From a checkpoint of a small sound classifier.
Model: 7.96M parameters, activation gelu, width 256.
Rows from block 5 of a small sound classifier, named by matrix and row number. Rows with one number belong to one neuron. Each number is 128 + 32 x the weight over its row's rms, rounded and kept within 0 to 255. All counts start at 0. Numbers have three digits each. After the name is the row's rms in percent of the matrix's.
After each neuron's rows are labels from the 100 clips, of 14976, where the neuron reaches its highest value: "peak on" is the class under the peak. Only what is clearly more common there than usual is listed. The data: synthesized solo parts of chorales (CocoChorales). In brackets: how many of the 100.
# fc1: MLP up (model.blocks.5.mlp.fc1.weight, 1024x256), inputs 0-127
# fc2: MLP down (model.blocks.5.mlp.fc2.weight, 256x1024, transposed), outputs 0-127

fc1.217 109:123095072058157152151134130129153137078163158050110089104200069121128125109120155113136146076145121111167129184108103126126099154066080151116158142100093179149085125104196122121080173112132134143134108174074145108130116065113155178115122132123132104117103150138124122140074128149170173146124146126077115129133084156115189104125164146104166081098183218196153066110116177138201107178163
fc2.217 096:122145095122112176127142114106076113089100126134115132155146103087077177125115164143198101106152114130095111139038196159087160095131119170104126146159156145144125116138124208158103119118131148121133105109059127094145101123153108104096182113079123142151108122119123124110136170162172131168088148146092099108140126097153112161095123142124136106138117169117106106084188117101132142078108
peak on: C5 (36)

fc1.526 092:115088097097089089181159117153153109089129101132156080126098095162109126150183104119211151110148120105106126114122155145136103114123071184085110155136073161110112091150093130194136127091180123117131156099097173095125108155160176146080120099159150136203114165029114121156147158128138085107124157151113148074114114105138130119174140165140160130158122111105170193156122127166089102157172
fc2.526 095:143132104088098115040130128113135141125151142077161118161198148091137145093141122065159143109140157176150148163123102144182091160184108089167112127069147128134140111174104140104168115157123117136125118142132098166117078186172103113111097139064125158129146140136145133079136146108110122034084094149169152130149038150099111110158099090137088176085130109173139181129159112074155131146103
peak on: A4 (35); A#4 (31)

fc1.578 108:103175077086136153207158148184149108139103107132158162120165157152081069089118184078102074181129133102106140150166139105111140184088079137123100116113125146154150054131138068095137163128158153174116097081138099141141135138115161069085042184081077111095126137179078108182121084173117209099131139131104131146113105140064144146143192123101165131132146108137138135125137116120146118206141
fc2.578 101:178153102112099119113121139123122135172084130192132105168168145091129072146152149092171097098131127129096175159070121141145194093126118106103138118115170159150083154179147136164136120191156126114168148110113159128093145105135069197126176148118083134177173096127143057100133108058125174123128068110083151157163089191144062168160095153128113150134108132143163144150200160116111159139112
peak on: C5 (27)

fc1.247 100:147138125142141093119133174090162097134190068126153161056079132128134187129165119151147134125061118079187121123189116146150131117135143110156110150152117085121110162130147069115182172131165113204136144088081169176106164140064162152167143234096144097170139091073107157167149175098120146142123070067150142118146148154163123134117117113074149100100170143150110160158108163137174119154161
fc2.247 103:100122151142211135163164136098148140112158116177125101084117151103115148120127127082090117116132098159137158145212122168111127147103121084196102158116138126131160138181138104100199092112127127129128090079157104150053130132107126185131050096118172146064130082120118144135126105097143138119181176148146064162161109123144137070126165104101135102051113140139182122192113145124074115144207
peak on: C5 (28)

fc1.75 107:124143135128153130152157069162114168108167098130121158081174195143098164080116117146120124124162148090174179141140096155158164129132167112110151162201121121130164162132124106155149107123177134099115177107082114097200088050117087078119110161111120220098085189181130089096103079088108118134115099166079164103118128110095138098173093159096132073118093089102177186127075197130062140169144
fc2.75 101:101071141102168136083137097088114105095142106131113133111102123105082097152072142079133133170193134157172109176162166139116111090147164185171109082151145113137144103097128143130161118072120155165200123101147107119150135135127187136201135097116083103148233167052121140149174147132139096106139121117066129122139147126143158079134167206104138139082153134094114060169129136090141053166140
peak on: G#5 (27)

fc1.750 105:117134130167119109140098132123067151104171093101144094105057077149060089157146109115137094065137148138158175132111113112114095130187115104136165152110138107106133115073144094097114142144116136152132079087135155150121088121103149074072158151142093072106115170137086158122135202085165119156189077126053135125123114138141098165127075113109118123190075140170072145098122100124122091124188
fc2.750 117:098137110110139153138073132112119120072095126070137122161112122148060122124104165126105094078108143141146164101104067123139111125104102137104193099135104159114129058130107110121154124167145056127116138099216130118080140201082109096096160159147143120175114166122070166136088152135167090108122113096113128086154152122092157106127093168119172095139074119116123109129165093116107100125223
peak on: A4 (45); G#4 (30)

fc1.73 100:124086129129162135103144121165045131173101118140109183078113180129117196123149154138139111192136034152141081078184074177080164129092141149111099077116122147164075082113139066163164127185166076123123122161115089162165191110116134175157108148177117161122108145106187125115114173150134071135111176178114201136149116147150127113091174142190100154077112159165136094136079147094115160102110
fc2.73 103:137159159097159142112104112104100090198096067150107116104108191123116138084161050140198164140209104093137126181150150113124140147185168092065176121137129122155107133064130102096156092134063129109138146099185118151095105100190118109161138143188116059079163175101162130086141128099167095144165096133123162101121161127171122097128110096117109150099083117134179066115165128114124101146160
peak on: A4 (34); A#4 (31)

fc1.606 108:137119140126154158136107078129103118111114135129067056160133151130178132143096140118101139041137103143121136142132137094141154108134133136062121088088134184108154071144115101181099125116143112180089142173097177112097160187143143121119156064120130145099127158135078108142156156143152145172065137180193121152098140078127121051125137167108168111123178124162128197105097145177142155127188
fc2.606 110:184122131109081072118189106152088109141123181117070138168124193138132029153094080128158142101092157084121179112119221131105115114145129088143122145105126110109185172081111113109149132132147142101130070133092055106171103148110087134156067147148167102105141146128119152143125123133139142101139140145117128129112081149119134157072129170131088134133117150111133084185191139065115129168162
peak on: silence (97)

fc1.339 104:150117147147131119096122128127074156137088175131139093099114158118076171087137062077166164089126141087126206148146145126141116199093137121120185118110184129126110120140116167080100083116109197101165151121043088149100134142100120163081077121140090110180100116117112134097138169099156167123174108145139145128150133078092153133152093151133119151109140131123153063095160120140101121162172
fc2.339 102:087122081131148135077048087117150105167156143157161144154113089142161121097149115073093124058140116193087113134147150098146136154165119159088184153152141127162080179141157170131100185145182135182204106148073176164162097073142178092178120135112094118093134165097109118195125130143101149157139103142104137114120168141162172120175154098172118154145118145142146117114164164108083209120123
peak on: silence (100)

fc1.754 093:103084176147102096159129111121086137137137054165091095189092126167162056104107143085089070133142168060140118081079088175054146099150116132146129108136157085116114174142087126199171114164130127178132166102198161104180079108144044159121164130147162157166072133146175135124114117162115126096109161122151094180130087108138125196099142105109114093122126128122074117134114128140098152070168
fc2.754 099:116148140164110097153145139117092109134083116106146106067072173082087138146184129168127115084109120152117098135153159112157118124111121097113109114114136133120117075132165097118138118130121159136162153133131128127080051100113168142136112204122101150096057102098089171150107126156153169172152140088115152165102122190154160148160089066172149119142144080138146115110117103083125179158082
peak on: G#5 (45); A5 (27)

fc1.363 097:111168194137158181108104094172192100161131115131120084121133048159173114125171163147140140177069160164148075092082172141135169107141094126077080058184156165145161085174117110153113135165141148104168145147197085100114109146103106112138174149163155087054124124091190121085106101121133044106120116087090159077148151111126128077089110155109180098145145136095140110151059160145166178141087
fc2.363 099:071097147160144129173143117155147092214140108137096084185140049141120047198131126142124119080077129148105124100150116169125116145123097131079135159108134157126190116097104127177107140135186121123088109108141087150148085106117114080138088154093216159182136131171112170130161158137105132119138188118114037155085130175100051139148168135140099116168154163156081157057145112124152104074138
peak on: silence (46)

fc1.114 104:094117154112181119114083148055131070095156142110117178122183157107101162181068150073174129135118133140135139066125126061185128123122099099108143153050133125066155137127146171161140160064109118123131110079162110185094107100160133089117068081135052102151185126168119152170113114086103160135119142142133096030083155105157119146143089132147167100116074163176099153202122155139121134069170
fc2.114 088:121112075110129103162087090116109108096159118120107173145107135116125092121112152111102130104098138132074138198101132081145131080161165050135147124156199089089093109207166140112123150109164158122118095116100093091129093099133162091142148097131130117155087125123152109145132125143084155134110163133071115089158089090109135138094136175158073167090142089065077089119173084154108070094143
peak on: A4 (40)

fc1.628 096:100113096160085154055108143137144154135085194091073141067167102129220127101158100108142133125124085138151118136135070089121093068117089159096089044146148082117151154128096154113090132067116167111155061120167152096160179182122089111060096099182087081147079102149105120095127159092137115098172076065127121161092157096107100112093088173086066138130149166178066157118092083094113104113152
fc2.628 099:114134138080149155162123103172076086180119085098113139098166119100142143097099126136135130137166158125156098160093163129159073098133127115113118142135191118102136156124114161095182171147142086070128137156104104095142103139091159108117073110108138112122091152095139118115127094148134104142127165114104157138116197144097092124097080127076164130096138158156103085105151140087125147131161
peak on: silence (99)

fc1.138 099:091083159123161129089093089103142093056148132128116108145155139156109140110156117109174126130125108153124176120173131094151170121129100124123111122152085135095104110137109079109098136146157086117080112095112108144174093172182148159105190135109118131097147096083103094112135137150138116167175120105100150136147123145188111154115136148088132152145107084083099134108157140111110145082117
fc2.138 095:081165108069107072114143128074177075086188099136098094111146134086153126166180133172087140102128108068152146109118138152138118183155094161163116092096127105138210148158198104071116049169149103081160140122187135086131123122138071175124117178161109150179169109094150139161128127169155171129114115153099109099169074081066092098136134144132125102135120141137116122129129150101147127106098
peak on: C5 (25)

fc1.484 103:140128149111099122137059190130180104107089157113124137128071174164141111169116107190103127144132124116131194094134119136140164139157098117091100158133107101092120167183148106172114116157149111072121165108139060158109115103173092075131116098136186109112154135138196110124124099090097143136111182114106141098149128093158137168123145135152094093099090162077199103179111152167109150121152
fc2.484 114:142149126164111151126134095165106114152125150097180133133145186130126108165077147070140113124139114155073165072106124170120120073127131076144104113125117078126183109136151146088150101074149129120073131139166145197131105108125146135062057076075155100150073130164219068097221212189139111124117085123100158108138186184095082120105135170130076104087130156133132159132121107143168179139130
peak on: A4 (52); A#4 (37)

fc1.632 106:128105183097134108090169155116098090127078119177144113175089129150122076192074184078120166121103091122164123142158126098148094143130108125126145132212202170125113126131115087184097073127120096124122106152121076172078178077120161128156102137119187103094142120158178101101164121149068149142152125117096115129160136111071140086120168097144129128124109115105120108154139098143093078078199
fc2.632 096:097102170105077155166143132187084112145135182171113098182131117163142153076127140152099097081115167140083109139092119096142130145125157099105171114146103138130131110135103100087067154116101145149135123140161155143162136077139123149107115117158110220119106123108091138181162174127130171136139159133186069099130151104090167065164142112152130134132144155172147065089132124137118091116188
peak on: A4 (25)

fc1.38 098:155111137104100140067120169199103116099113166052180143099115134185103112166111088163178139115162131154152112121130161141141105138090132111078145117174103117065196092102179151073065081109168174132093153118163102084174105129113066121106144112141066144150158158067185105190078096137143099062119064142065144119121161172136079118151084155178106124128139097131153144124075117126147105172136
fc2.38 099:137099103111163117135131110147148174064157164132125140179100155135175123133145154064122098078158079087169128123096124107171103124051114099114159090094100133159121107151138155166131150082141099113108149194104132057125052162099106175112123183143190189160146141138046133155120160129126079123123100079148156125135116116113101118183114059133107092170169094138100124150112094160203116125158
peak on: A4 (37); silence (34)

fc1.199 100:145090082104136094117163138117091160151095134146119140139114135166105121106121123118163129111053121105076131188125087172116093134124110141090119117168101123203072150095100137124148134106102111153130126126167090228155096111115147116127072138128159157106160090147148075117116121137065098161105111195120075102115088106199083133096112133150134139177088118131080165115099099114104141085077
fc2.199 101:099063102130116080136150138166214029166071058192132135123093130129084117145191122104169158125146101109167154131153163048102132088148145117136109155062130123150150120147137122177153073093115109116161187137159120149122119112107086080129114173148165125135161123153112065163105145113139149104107117112144129116144134159188162065131113194073138148127167089126109083064094161153146120107144
peak on: G#5 (40)

fc1.51 096:154118149098090161164094143086093118084110147168117145087124123126108087128089132151053133120107129190118144127134185135081164042111137110116054109153192094115077140101075171137134163041155157133076135170111142107168142152176139109101122110122156110165174109113130092084155100153118063099137200134081102079187128184114124122134163137130058059124046139172184082108115119147135140124122
fc2.51 096:161124122143142168035141084100119105128117134164148053132119101086193115159154142099114088132162124200170186157090075131096154123078155155143077084058160146119152124093118117073128157157132092098142115123139130189166114127127131113170126154107136103106104116056114166122139165171160145073071145111105153104113159148099092134100132055127091119155108123117158066219162105195148131161132
peak on: G#4 (67)

fc1.282 098:135115164142156099102134159126146046168148068143140173089163133137123134094147105067109119146151139169115110120112138117051164092075081165107147161082096148124163137137162103134104091154120140120119064138153188138148167126140064163165181173123111141130095142150133076128203078137134179137181152097060131137077089131154102146108126157138148136125129150161150148140087110119155179090199
fc2.282 099:216208142137133176074171105167132131082145131127086191177079071148097115071132085127150117142113175095091135115100101084089150112086167103154124185135108154163110154084095114132120124135148145075140087125103140085215126180117091180108079171121136157136147123118137167136146169117157137130152159138128082105172122144071152144177068094090171099099073139170139109181186150132108150094129
peak on: G#4 (29)

fc1.179 099:150156129100058163188116103106191169169136180119179170116173138139136082197156103118112141119135064113145121126148179155174168083153102160165174124114119088122111134097120194106085107100116158077114146064092094137150159114137125093125100110088107150077084178085080110119183058131157169159135125156137043132074118128120096099128069113168158137117113152196130167146099153118124082137101
fc2.179 104:083120115141164142123181102128095119157090149169118140081162071149138140122086105141131156156126128169164161108112125123168115096159130095168111097084141122109110085136051191090118090124162122142119160076092108147125117109086146148116156109166092126089150100177106127177130115087118149099048113161091176111170145107151115159110153115090089142115109112127126113107135139135185121125120
peak on: silence (94)

fc1.512 099:102178204140161164129050151147176074178111131097127154115167169148147100133128068114144133158132160163154134176098108109091101136155119111101100063152138174135169171120128005137143109127158158106116093144150083150104101184143098175105158145147123120131121192195173096111119149151107147171125146124105100106138134129144182191119071107132121062175131110140146124086193164159109155145045
fc2.512 099:149125127121100148071108148176169144082177150129112117106115157116150115153075129179129167160196148131197147178108091122114141144124095174203095136135150115137101120153100135111133092150140124080118127120139085160112120128089131096081120133132124058132126142056126115087100083121122121188127110106132158139063122149145129139172071054115160052130136115102147075126107139167089099083108
peak on: silence (66)