A small sound classifier, trained from scratch.
Model: 7.96M parameters, arch transformer, norm rmsnorm.
Training: muon at rate 0.0092, 13700 steps, batches of 64, held-out accuracy 100%.
Rows from block 6, named by matrix and row number. Rows with one number belong to one neuron. Each number is 500 + 50 x the weight over its row's rms, rounded and kept within 0 to 999. All counts start at 0. Numbers have three digits each. After the name is the row's rms in percent of the matrix's.
# fc1: MLP up (model.blocks.6.mlp.fc1.weight, 1024x256), inputs 172-255
# fc2: MLP down (model.blocks.6.mlp.fc2.weight, 256x1024, transposed), outputs 172-255
fc1.734 101:472437531528463405517464479570446596464483503584504477546479441602482509505516562496538502435528522408467529516519513477473501514588503488592524475541532453544480455446499546470488431494487487456531585456498425514539397474666526529416569490553585502514
fc2.734 103:488554488513510385479481530428482527490488424557476431513477426513493538484434495532507483492545420489473429567480602435487409579524424485470437597543401479493495463362546555388454617442547497458526414598450383538504492445501566441440436447518506433456
fc1.735 099:497532592485512518532514506460464559593434496556467529561551514544535450448540553438603423512599549512514485501466418463508495547487488500492521518432543471539398493459456553504414448510494589469530483493507491440465548438555489500487555537452545517470
fc2.735 101:524516529484468392512423433492510556501518462442513442450434428490420594386472529521446533397470509390466495508458472599547391514500514372536430539415528477550384593482470514459530503576488549485514416463609549473475495528487441499501507516492454444576
fc1.736 094:534533490450492534475539473420519507470583490547587524506519501494464488478560529532450468475519590451464519455437532589474482539419517491487615529447507591450479448470477504495483479569516486517521501520521468411447471438457472545480502605488512377475
fc2.736 106:460472527487442513584451477626456572500465476498434476521553462503509493552434500526549520427422464428397572483413506476444527509496569452489490513493517504563470527468564480500533584497439466520567550512411512568562470543514536470610494456550561502547
fc1.738 107:544515525611516433372590496471483432542450467576520472477486472572450547565520544469481561467461490447408442533436523554445446578447408474487427506515510593501519550420516437447489638506506500475392592495514493494468442561565462440450515501487431431555
fc2.738 104:497524509492544529462466550528551548498566564523492454514563555528539488637615414513499516554515498522434523511468443512528559551569450474467510472593566458489540551518561549611422488544413494484413463622456486449571550436573450455492495529441495487515
fc1.739 099:490516421443475422551558552384414541538437395524537577454500576506459504582470463499662476471441531509538459430355476476458485441416500535531475402542479511471458433523504472505510462491495476610502482489497476628488431541532505533571451515476496462467
fc2.739 098:398476559353501519467480520456529438391570520474516464433540542454439483546533473448521428414472475430570476545564545496552533512501597551472387504454554549480565496474502575517405564460448468520542623522496505470477555399518499452510541502380578546478
fc1.740 099:522467384490491463541461497521565505474483599526508510529488574496544488448554475488453550465561473557461609456504477475452496463563553475461360526574550446476505542489568489530499491550429472587540481384503458595538435477466509530422510490546484399524
fc2.740 099:495516617431539584409496428489537519581537574513565519461498513481534545519523463541523508477490577430511515538505497439415432563502485384498511471439513556443526495454478447533599487553446489528446581471456486445428559465567445444442501477461507534462
fc1.741 101:558458455515476518493452545531480544331484521543497560536497546397502503417534517491444591515467556484522498528556496495553423473493485470532561518466600486547529544490490475523432554454407507507580488494481512505568552455576424457572417456536559427510
fc2.741 102:470498550489506482464481561544583562567560535481521516509525540534553485535513500564485488500479470513490540480510406471462426475400478453524541421490469533497519519562464582510520564395583507524388647476525485461505430543435444508531580496513493507465
fc1.742 104:447405571551469547528510449539509531426553500507523510498415415440402527396412487460512460406504464564476432604456450499481482549438546499556538536497524525467478554499521551453583524539449521465584504465463451478529572487440413481528526418460563537429
fc2.742 095:515482448576442444434444503543449555481473504534590449517438442532583487516518507479448517572462577574487535510520425485504523538511554465486396456484493488503452423578486478542603446501525542487543518466525444467449546457510468445552627519468470571394
fc1.743 094:514469476497507502451566461463562453449386507471479586528545463511531455625610540427516471474527629416487508388532509505501558467465547574457540548515522504491436554476621458487504469531509480520483488517512457485521484545562435452523465520490558419475
fc2.743 102:590503510529531425484498487413445539552452452526401499437535486426512596533532628528526477591461560598435585488470393469380570488489542430504472512512515440518479509507500505451488571467422382536525558593464477531487438466487391497480609467453536550525
fc1.744 098:556389507498594526517457519498534497492436525472510519545359525452412458416454405547475505537544544520520460614482525480496508457375455482455477480487495507460504518520617529437443423533512472376392492528476535489519457467497472432467468463476449592536
fc2.744 100:509454594463589443504433467433444567577522541498507497479529568446426551469458518445481454428490409540401501467477496503512397503494425545488456491567566351531548446598377493588560392421449585492473501491477433495486500545451495438459581476488432498468
fc1.745 103:534487475561512516378487557464450466475513424471432523529540429462484415608523528410435553460534558527566440447371426506537598458545520529556508421519525471458478377482460567580460483429482502510561538555518487582560517469472466472529538492514477491474
fc2.745 091:517552422534580530319476435546488463517514503459516439477523494464542420434504491498517519534570552470444518431480486584532504533534545505415533461526541486527482455589453457553534448421500558537478544459452458605511519410589521518590462442439445584538
fc1.746 101:395479458502571486516514464477443480618440461441523492376518476469509490507513539431514546528505551487442506467422397482466421553532451550544482424564482536485555489465467531469482484434543528461501489497468409481507485523500560487513544474393513446490
fc2.746 108:473492567438496545438567439500624527469508431545512550489539519431480548514510537494481571428525447476527455386539488500549464413450537497440580463513407487435539464490418501452534552462538501472437459519510454480524530517655508464491576488477562544430
fc1.747 098:550579554564441537513471513469545393462520466548484528467534407500506526490528449516476566540507441437461466528484556660430511442498503566497503495519461545475437467495391474486511498463488485529464505530484560355585501468469496440383503558458444563483
fc2.747 104:401461522565549511534516425518478447582558534541537505477486495515465455528435537476492602590481521556443473554543499510518479432434465466503403564469523440441437448535516520474545438479450483569505434458467422517483469518551471539489599502549518531498
fc1.748 101:471458504610425447569498500516520573537460577440536487498473483542585568472547543442527487521504442456526507440503457465534572507480582503561470494523455522527406473517454552506439506586494546566560499507542572463477495505547499486535528542509618608481
fc2.748 100:499552538512521506479492554522471517492499519436582509483532513416506448520506497518486533598427502415492514405523465306444532523538507463470410551512515449423530491489511542485489545425503535506588433436490468501438555621454446482470560397518568549541
fc1.749 102:524585504431442427435526562431496442505514480402519451420447505453504463501504486487481545613550549518488534526428473422492515428603553480441497471533555576515513517432531635456468546547517412571543445465496480477612457542439442536545412506503504471544
fc2.749 097:495548502516486472481462448487472539487496513513494527553608532529448480478551445479509452538450432481493512514492520584536518510402468436494467410514471516471430539538361613466513645510522498630587457488532491569425507501491509499498542429512605524630
fc1.750 092:402469534449517433419509539500491514553640547540453572459526357445500508557482442451501487503441580519555535492524506557532412485495536457451539449536513410466503490577359537573445478502442447559489595516506546516579495631490492522450489513500470517439
fc2.750 097:454457462529547545550454519502484472530566498441478510473458460504502440515438504501557505502416514519513526524595566455533436472502494509546527481577465501496488476520580497483476571565412582481471538502467468579501495516455493511480507516524573493489
fc1.751 100:493522534516477523478495424519406428528529495524494539558581592510518574491532498488554458557534455484382480419505555558456539587535554538522544557532446486543425565577497571466506453563503453538497565490475602491551523531555551469528380562495486625519
fc2.751 098:519410534481538512446437503360485501495512544454492513540504512464461451437544476466481513511440489443516563496450543427518501550583439567582509623508545595579448486458486476558496488503464590473476494517479614583519569530577556487447513516421470500553
fc1.752 102:514502514597504568549443502401525544509532552588583509459566532525516456497465519520541395490530449494459450564459458483429465572501512464562610489516510478503506523522403434486477443466537478469549546399427496469486466519527468544470567530513644580490
fc2.752 100:455480520443442476414515455478458515503438573513500543467415472510550484498531503511443532475562524495369461544559560553504493569570542492561466423526512643465496521528575466478483547517422480536603544512604526420457483530475521449530478446430483567438
fc1.753 097:544527520474537560504432550427517510499495466534497589533524513526550459621511551428565522510442496458472428561666566542484487513483383465430578489465395390455528473556513650460511491494544512524546412563458480567563426476461473576486501421446484473583
fc2.753 096:450386526520522583491496496480401436390470435584410542459430426343467593512447525444585509478475514571496565525443590585463495527588419516524488495494554419464479551497466483557538505522541559419426541522471555514441506465544560458489548513458492463455
fc1.754 102:562445571519571504478595555524509374508538408516433535450636484567507493574440387575520561518470518625512531502528452507507470489558534514487489414472468447444586443472558527520543502485485540445429493508581400474500575537508477501511475435479503560473
fc2.754 100:445567526570449481402459500613481461421514410456512512514556516550529455574414468391522488483528492476454513495512410444537499559500551480479498429530487502478570493562479557531528513475494553454415527474528452457503471421454525482566475470559484639471
fc1.755 096:543470489491447464561509472457450472446453447568467465509533423510615513593526505612580567514496500370534489528495478570579523673484525478509572555560461465505500539487459493469459528451516473505450582516492517497384443464470572553505473588610537421506
fc2.755 101:498468485516478486533551370501491460361436423492515500547536469566520502477539543515518425531518567555452459502561452506542509534439558540534567531595461533464540486552482402441566569604633543511589553503555498563472539579443493518471578448509559477496
fc1.756 104:551515518500513598512430474453470503467517519498497481542482511559563514504413365475559466528481550613482494472499527563547424516491582530569445435473445397563535495504533378498509652510610465482491501521530494457488489460514445619423437498445456461501
fc2.756 105:517411456506571532400565518466538549447464406575468546494444633511553528479462480492425472520510420507566546522509549537477507523501627509528510467538482532459526503572483475482537514473497462494578459443519568456589535397410484502451485470460447535408
fc1.757 092:486508516521545419500487530420462479566450462459511516494416526551463521487616577480463447527534528532544558585397579549507499554489514529486477553424534431577551512480490516517454484475430447462514393495489538586476453507535517551483468528456521482416
fc2.757 103:533545549487419533532484463498502497562447556536520520603453526509541506546498555542407502497438411495498460408534603555469511475488505478544483592440431444512515484585474550509580560537488518516469449642578572470426389533479467502474474409467490535490
fc1.758 099:529495582504501479607484488435501509505525590448492466514501476593526518479475534439429507484540578449462516521492522574538470516516432429448582409535473450516490554487507433485633547507577555494464496503455460484456564440536610550455415518577536477455
fc2.758 109:476548431614536487474550497485517505567461517484486532416457482466467465560573391480460573543520632562465494499483535435392562533423576511497597502517419526492497419526497542542479540452524530459553504422421520444547515509437511565458486518414480462494
fc1.759 093:590410554437538494466468472510542528544418517448470459499450551452464521381512453575497523501552478535614538535534579485464481564555521465513447456586383460453483485454475507520494500583489456482609457548559569496479547534510500426534513411541474490500
fc2.759 100:472542550569474591447531534505498540564493544536584515496500501481584526522582465480496501488434601397579530506529537390553431505510511448423418509477503437514563515533412473482505436458386464527589550533509465502570481555398524475459534504525504460590
fc1.760 101:506533547553458542523627501414533444460432448509426483511560479556488528454458397486550461471561466510496512450480436477469419439453445556506524529472403434478489549470504622452469574496509566426500560593564541385466423391554438515526493548513527496626
fc2.760 095:556476481454522515447572432569527465429461549432603480381340532527401510607460454485555584552462486604498497437459454586583459441533531536380567469543469416531519543536517471473483545510560428541480535565380530543502522455504546562486535485520543505495
fc1.761 095:477487541379509571526413560551506566465508495550496522522572524507527463494578546566598503491530529484548491548497475467420460504599551443558484486523491473522508515551591429372491396484505522566537532496445508438373566461520467456474555544508556546537
fc2.761 103:499519474582454378472558562458481495475444542507537470475487513497504609461422607465508472550472467442571532476545469575532456568488507489587471467467474461499453514381501488514462537449589569522549536434442543514529479409448510527557524489501457436644
fc1.762 099:502447472540554445544525394539430549507429439513591521516521432418548488488548419501507554509491446425406420514521500525574461574465538597509453604498525511517565529508539533433529464510397510523455470638428486468503451537524506560467527481594536516484
fc2.762 096:538565465493523471456484511454462500462490508522463533533442562530505462473537512496436462502439397467510534447466463421504492404483470513567478582479418582517567500545482524514598470457475560611511491455438593550421574506557494468522542609585450466441
fc1.763 110:547506405618505486512468466617542558530514488502524498503512443593411493496523436531501517532466630577535527454534481476608531586537576512508516569529513480386523575486555469421564455476510521506513493588565472558445488510447497545428550526536506499451
fc2.763 093:510466528518453493421535539504548483515444496512580534441478486478490504490527490426638498538449468456508472526494493615560561493426484610459479478391495547531511524444464527495473451433548546578474531536511483586561432511477475577565548593500520472453
fc1.764 097:487502497441553428434477515508560480523558586494384563491470489514551455513470541464464436532497510470409542527502475478559448475555502532544486543482460478532531548450516525536488490556307594511477511547497527483384444526484544586441445536503552447529
fc2.764 099:511429450389533520545473474475505413533570420571445449539405490454397563567362513517499557438493588492485548491457444626578549543391445516592448470482476517530442472398505553509515530399589532484516537468532473556430558442436471481498501457472542540501
fc1.765 094:496495430543509488509403468571429578465434525445429470487462517442602484474564447561501505447487587538529477476346460601478468498487595555487526600517416508516483559466506513459466563412557604492543497547589491520511503475538548429538462469436462552510
fc2.765 099:496457454506499541564460569566458551428470569541538515509506492538520538564568462441537461459560493552413580498522395509484532451491511473389421571488533520412509432614500535552450483533560471540477540528437430494572463502601531502555591441544510453572
fc1.766 106:433501520499502556451519556545478418511567480518568477418453520533451554512485541476580488493475527537460448536481520489505502578526593447469488583538524541519504502436504486529482467537420466495455544619483453484476406470446572494517581480545589555491
fc2.766 102:532506407373505432449561561555483559532493530490554497549577534493329540410482489422476582507427548409404514554515431525511372521423538517498540470501533527575444471520441408451537538463432366479446521473489583527444551424578409510441414502491472482573
fc1.767 095:483596586499436556483554474468479466453438488472494491480412456561511585517507505502424520535519555567463474600462387442457466384454590418494455471588444524521497402515499484509435544476522572552490493410507503563575390524464585554465555532512507535487
fc2.767 093:411373409466456451519521479452475524456492497406548483520482489451496396449511504561493488458605487504499576521506419513458465459512466495595504553524429506550542484534451533503430521523577468513445514480514585464540555399491496537544462523445502599501
fc1.768 101:427501573512448489547488457484524487441432528489428562591500596438461453478555396488431474436504532534610518467517489499579524530461581428420454491480475476578557426489558559537453596577531549467534516491532472597619464472404471483459433483536535433511
fc2.768 101:482489488442448430568477571488489478530536511533557506485534430491589524395474505469467463487512623394455437617487515566560497586487364501595461491431463518493582448491467503470467490427542459537490464542481477464428522489608467436515514513422517444492
fc1.769 097:575520496450521406479498563402496519439486469512532480484612460552514503502515485574528439493395427490455422630429510498530519483517513454519562480538522571371506499498524385586541494482539564469449496552434525488547478450539506513498568510436475478507
fc2.769 093:516577468545443549483552507432504426410473510600533463401505509479464498512570446539491510570523383435536494444428426469575560595490536497550614506482502493472525488473531473507505491475514509523527523552562463526467478392529459398538446429410503579514
fc1.770 104:481442521562429533472549497492463506609503446554506521581547441493522513433555548537457600500481508491492509473545459534446448456468436507466521493537489584522481500472538468489414540536536519546404526493566504558536543503568535547493462524499434572578
fc2.770 103:504543472483510469458493489452597531465552544482544452554483523579514453517429511486478550433459508475509535509503483494591543529519605495452571499410621543522435437558476490581484566497528589627455490520475521568601504483451512484588473546523480514515
fc1.771 104:559477500541589533549432430470527481568503499473456552526408559516466541510440389498458515580580512506485494573490460566558531529614541553563508406548547533505493522398515518568423458497399456552446577440545484463451463485541516516503496532578443561380
fc2.771 092:590444568467445588476464505511578491439427529564473463493495522501443553481582491568472522462500457570511469585489488485547467533501570463456548498554487515489477395493527510452562534441506545449528493483489519407447374447498564426500483503515450521554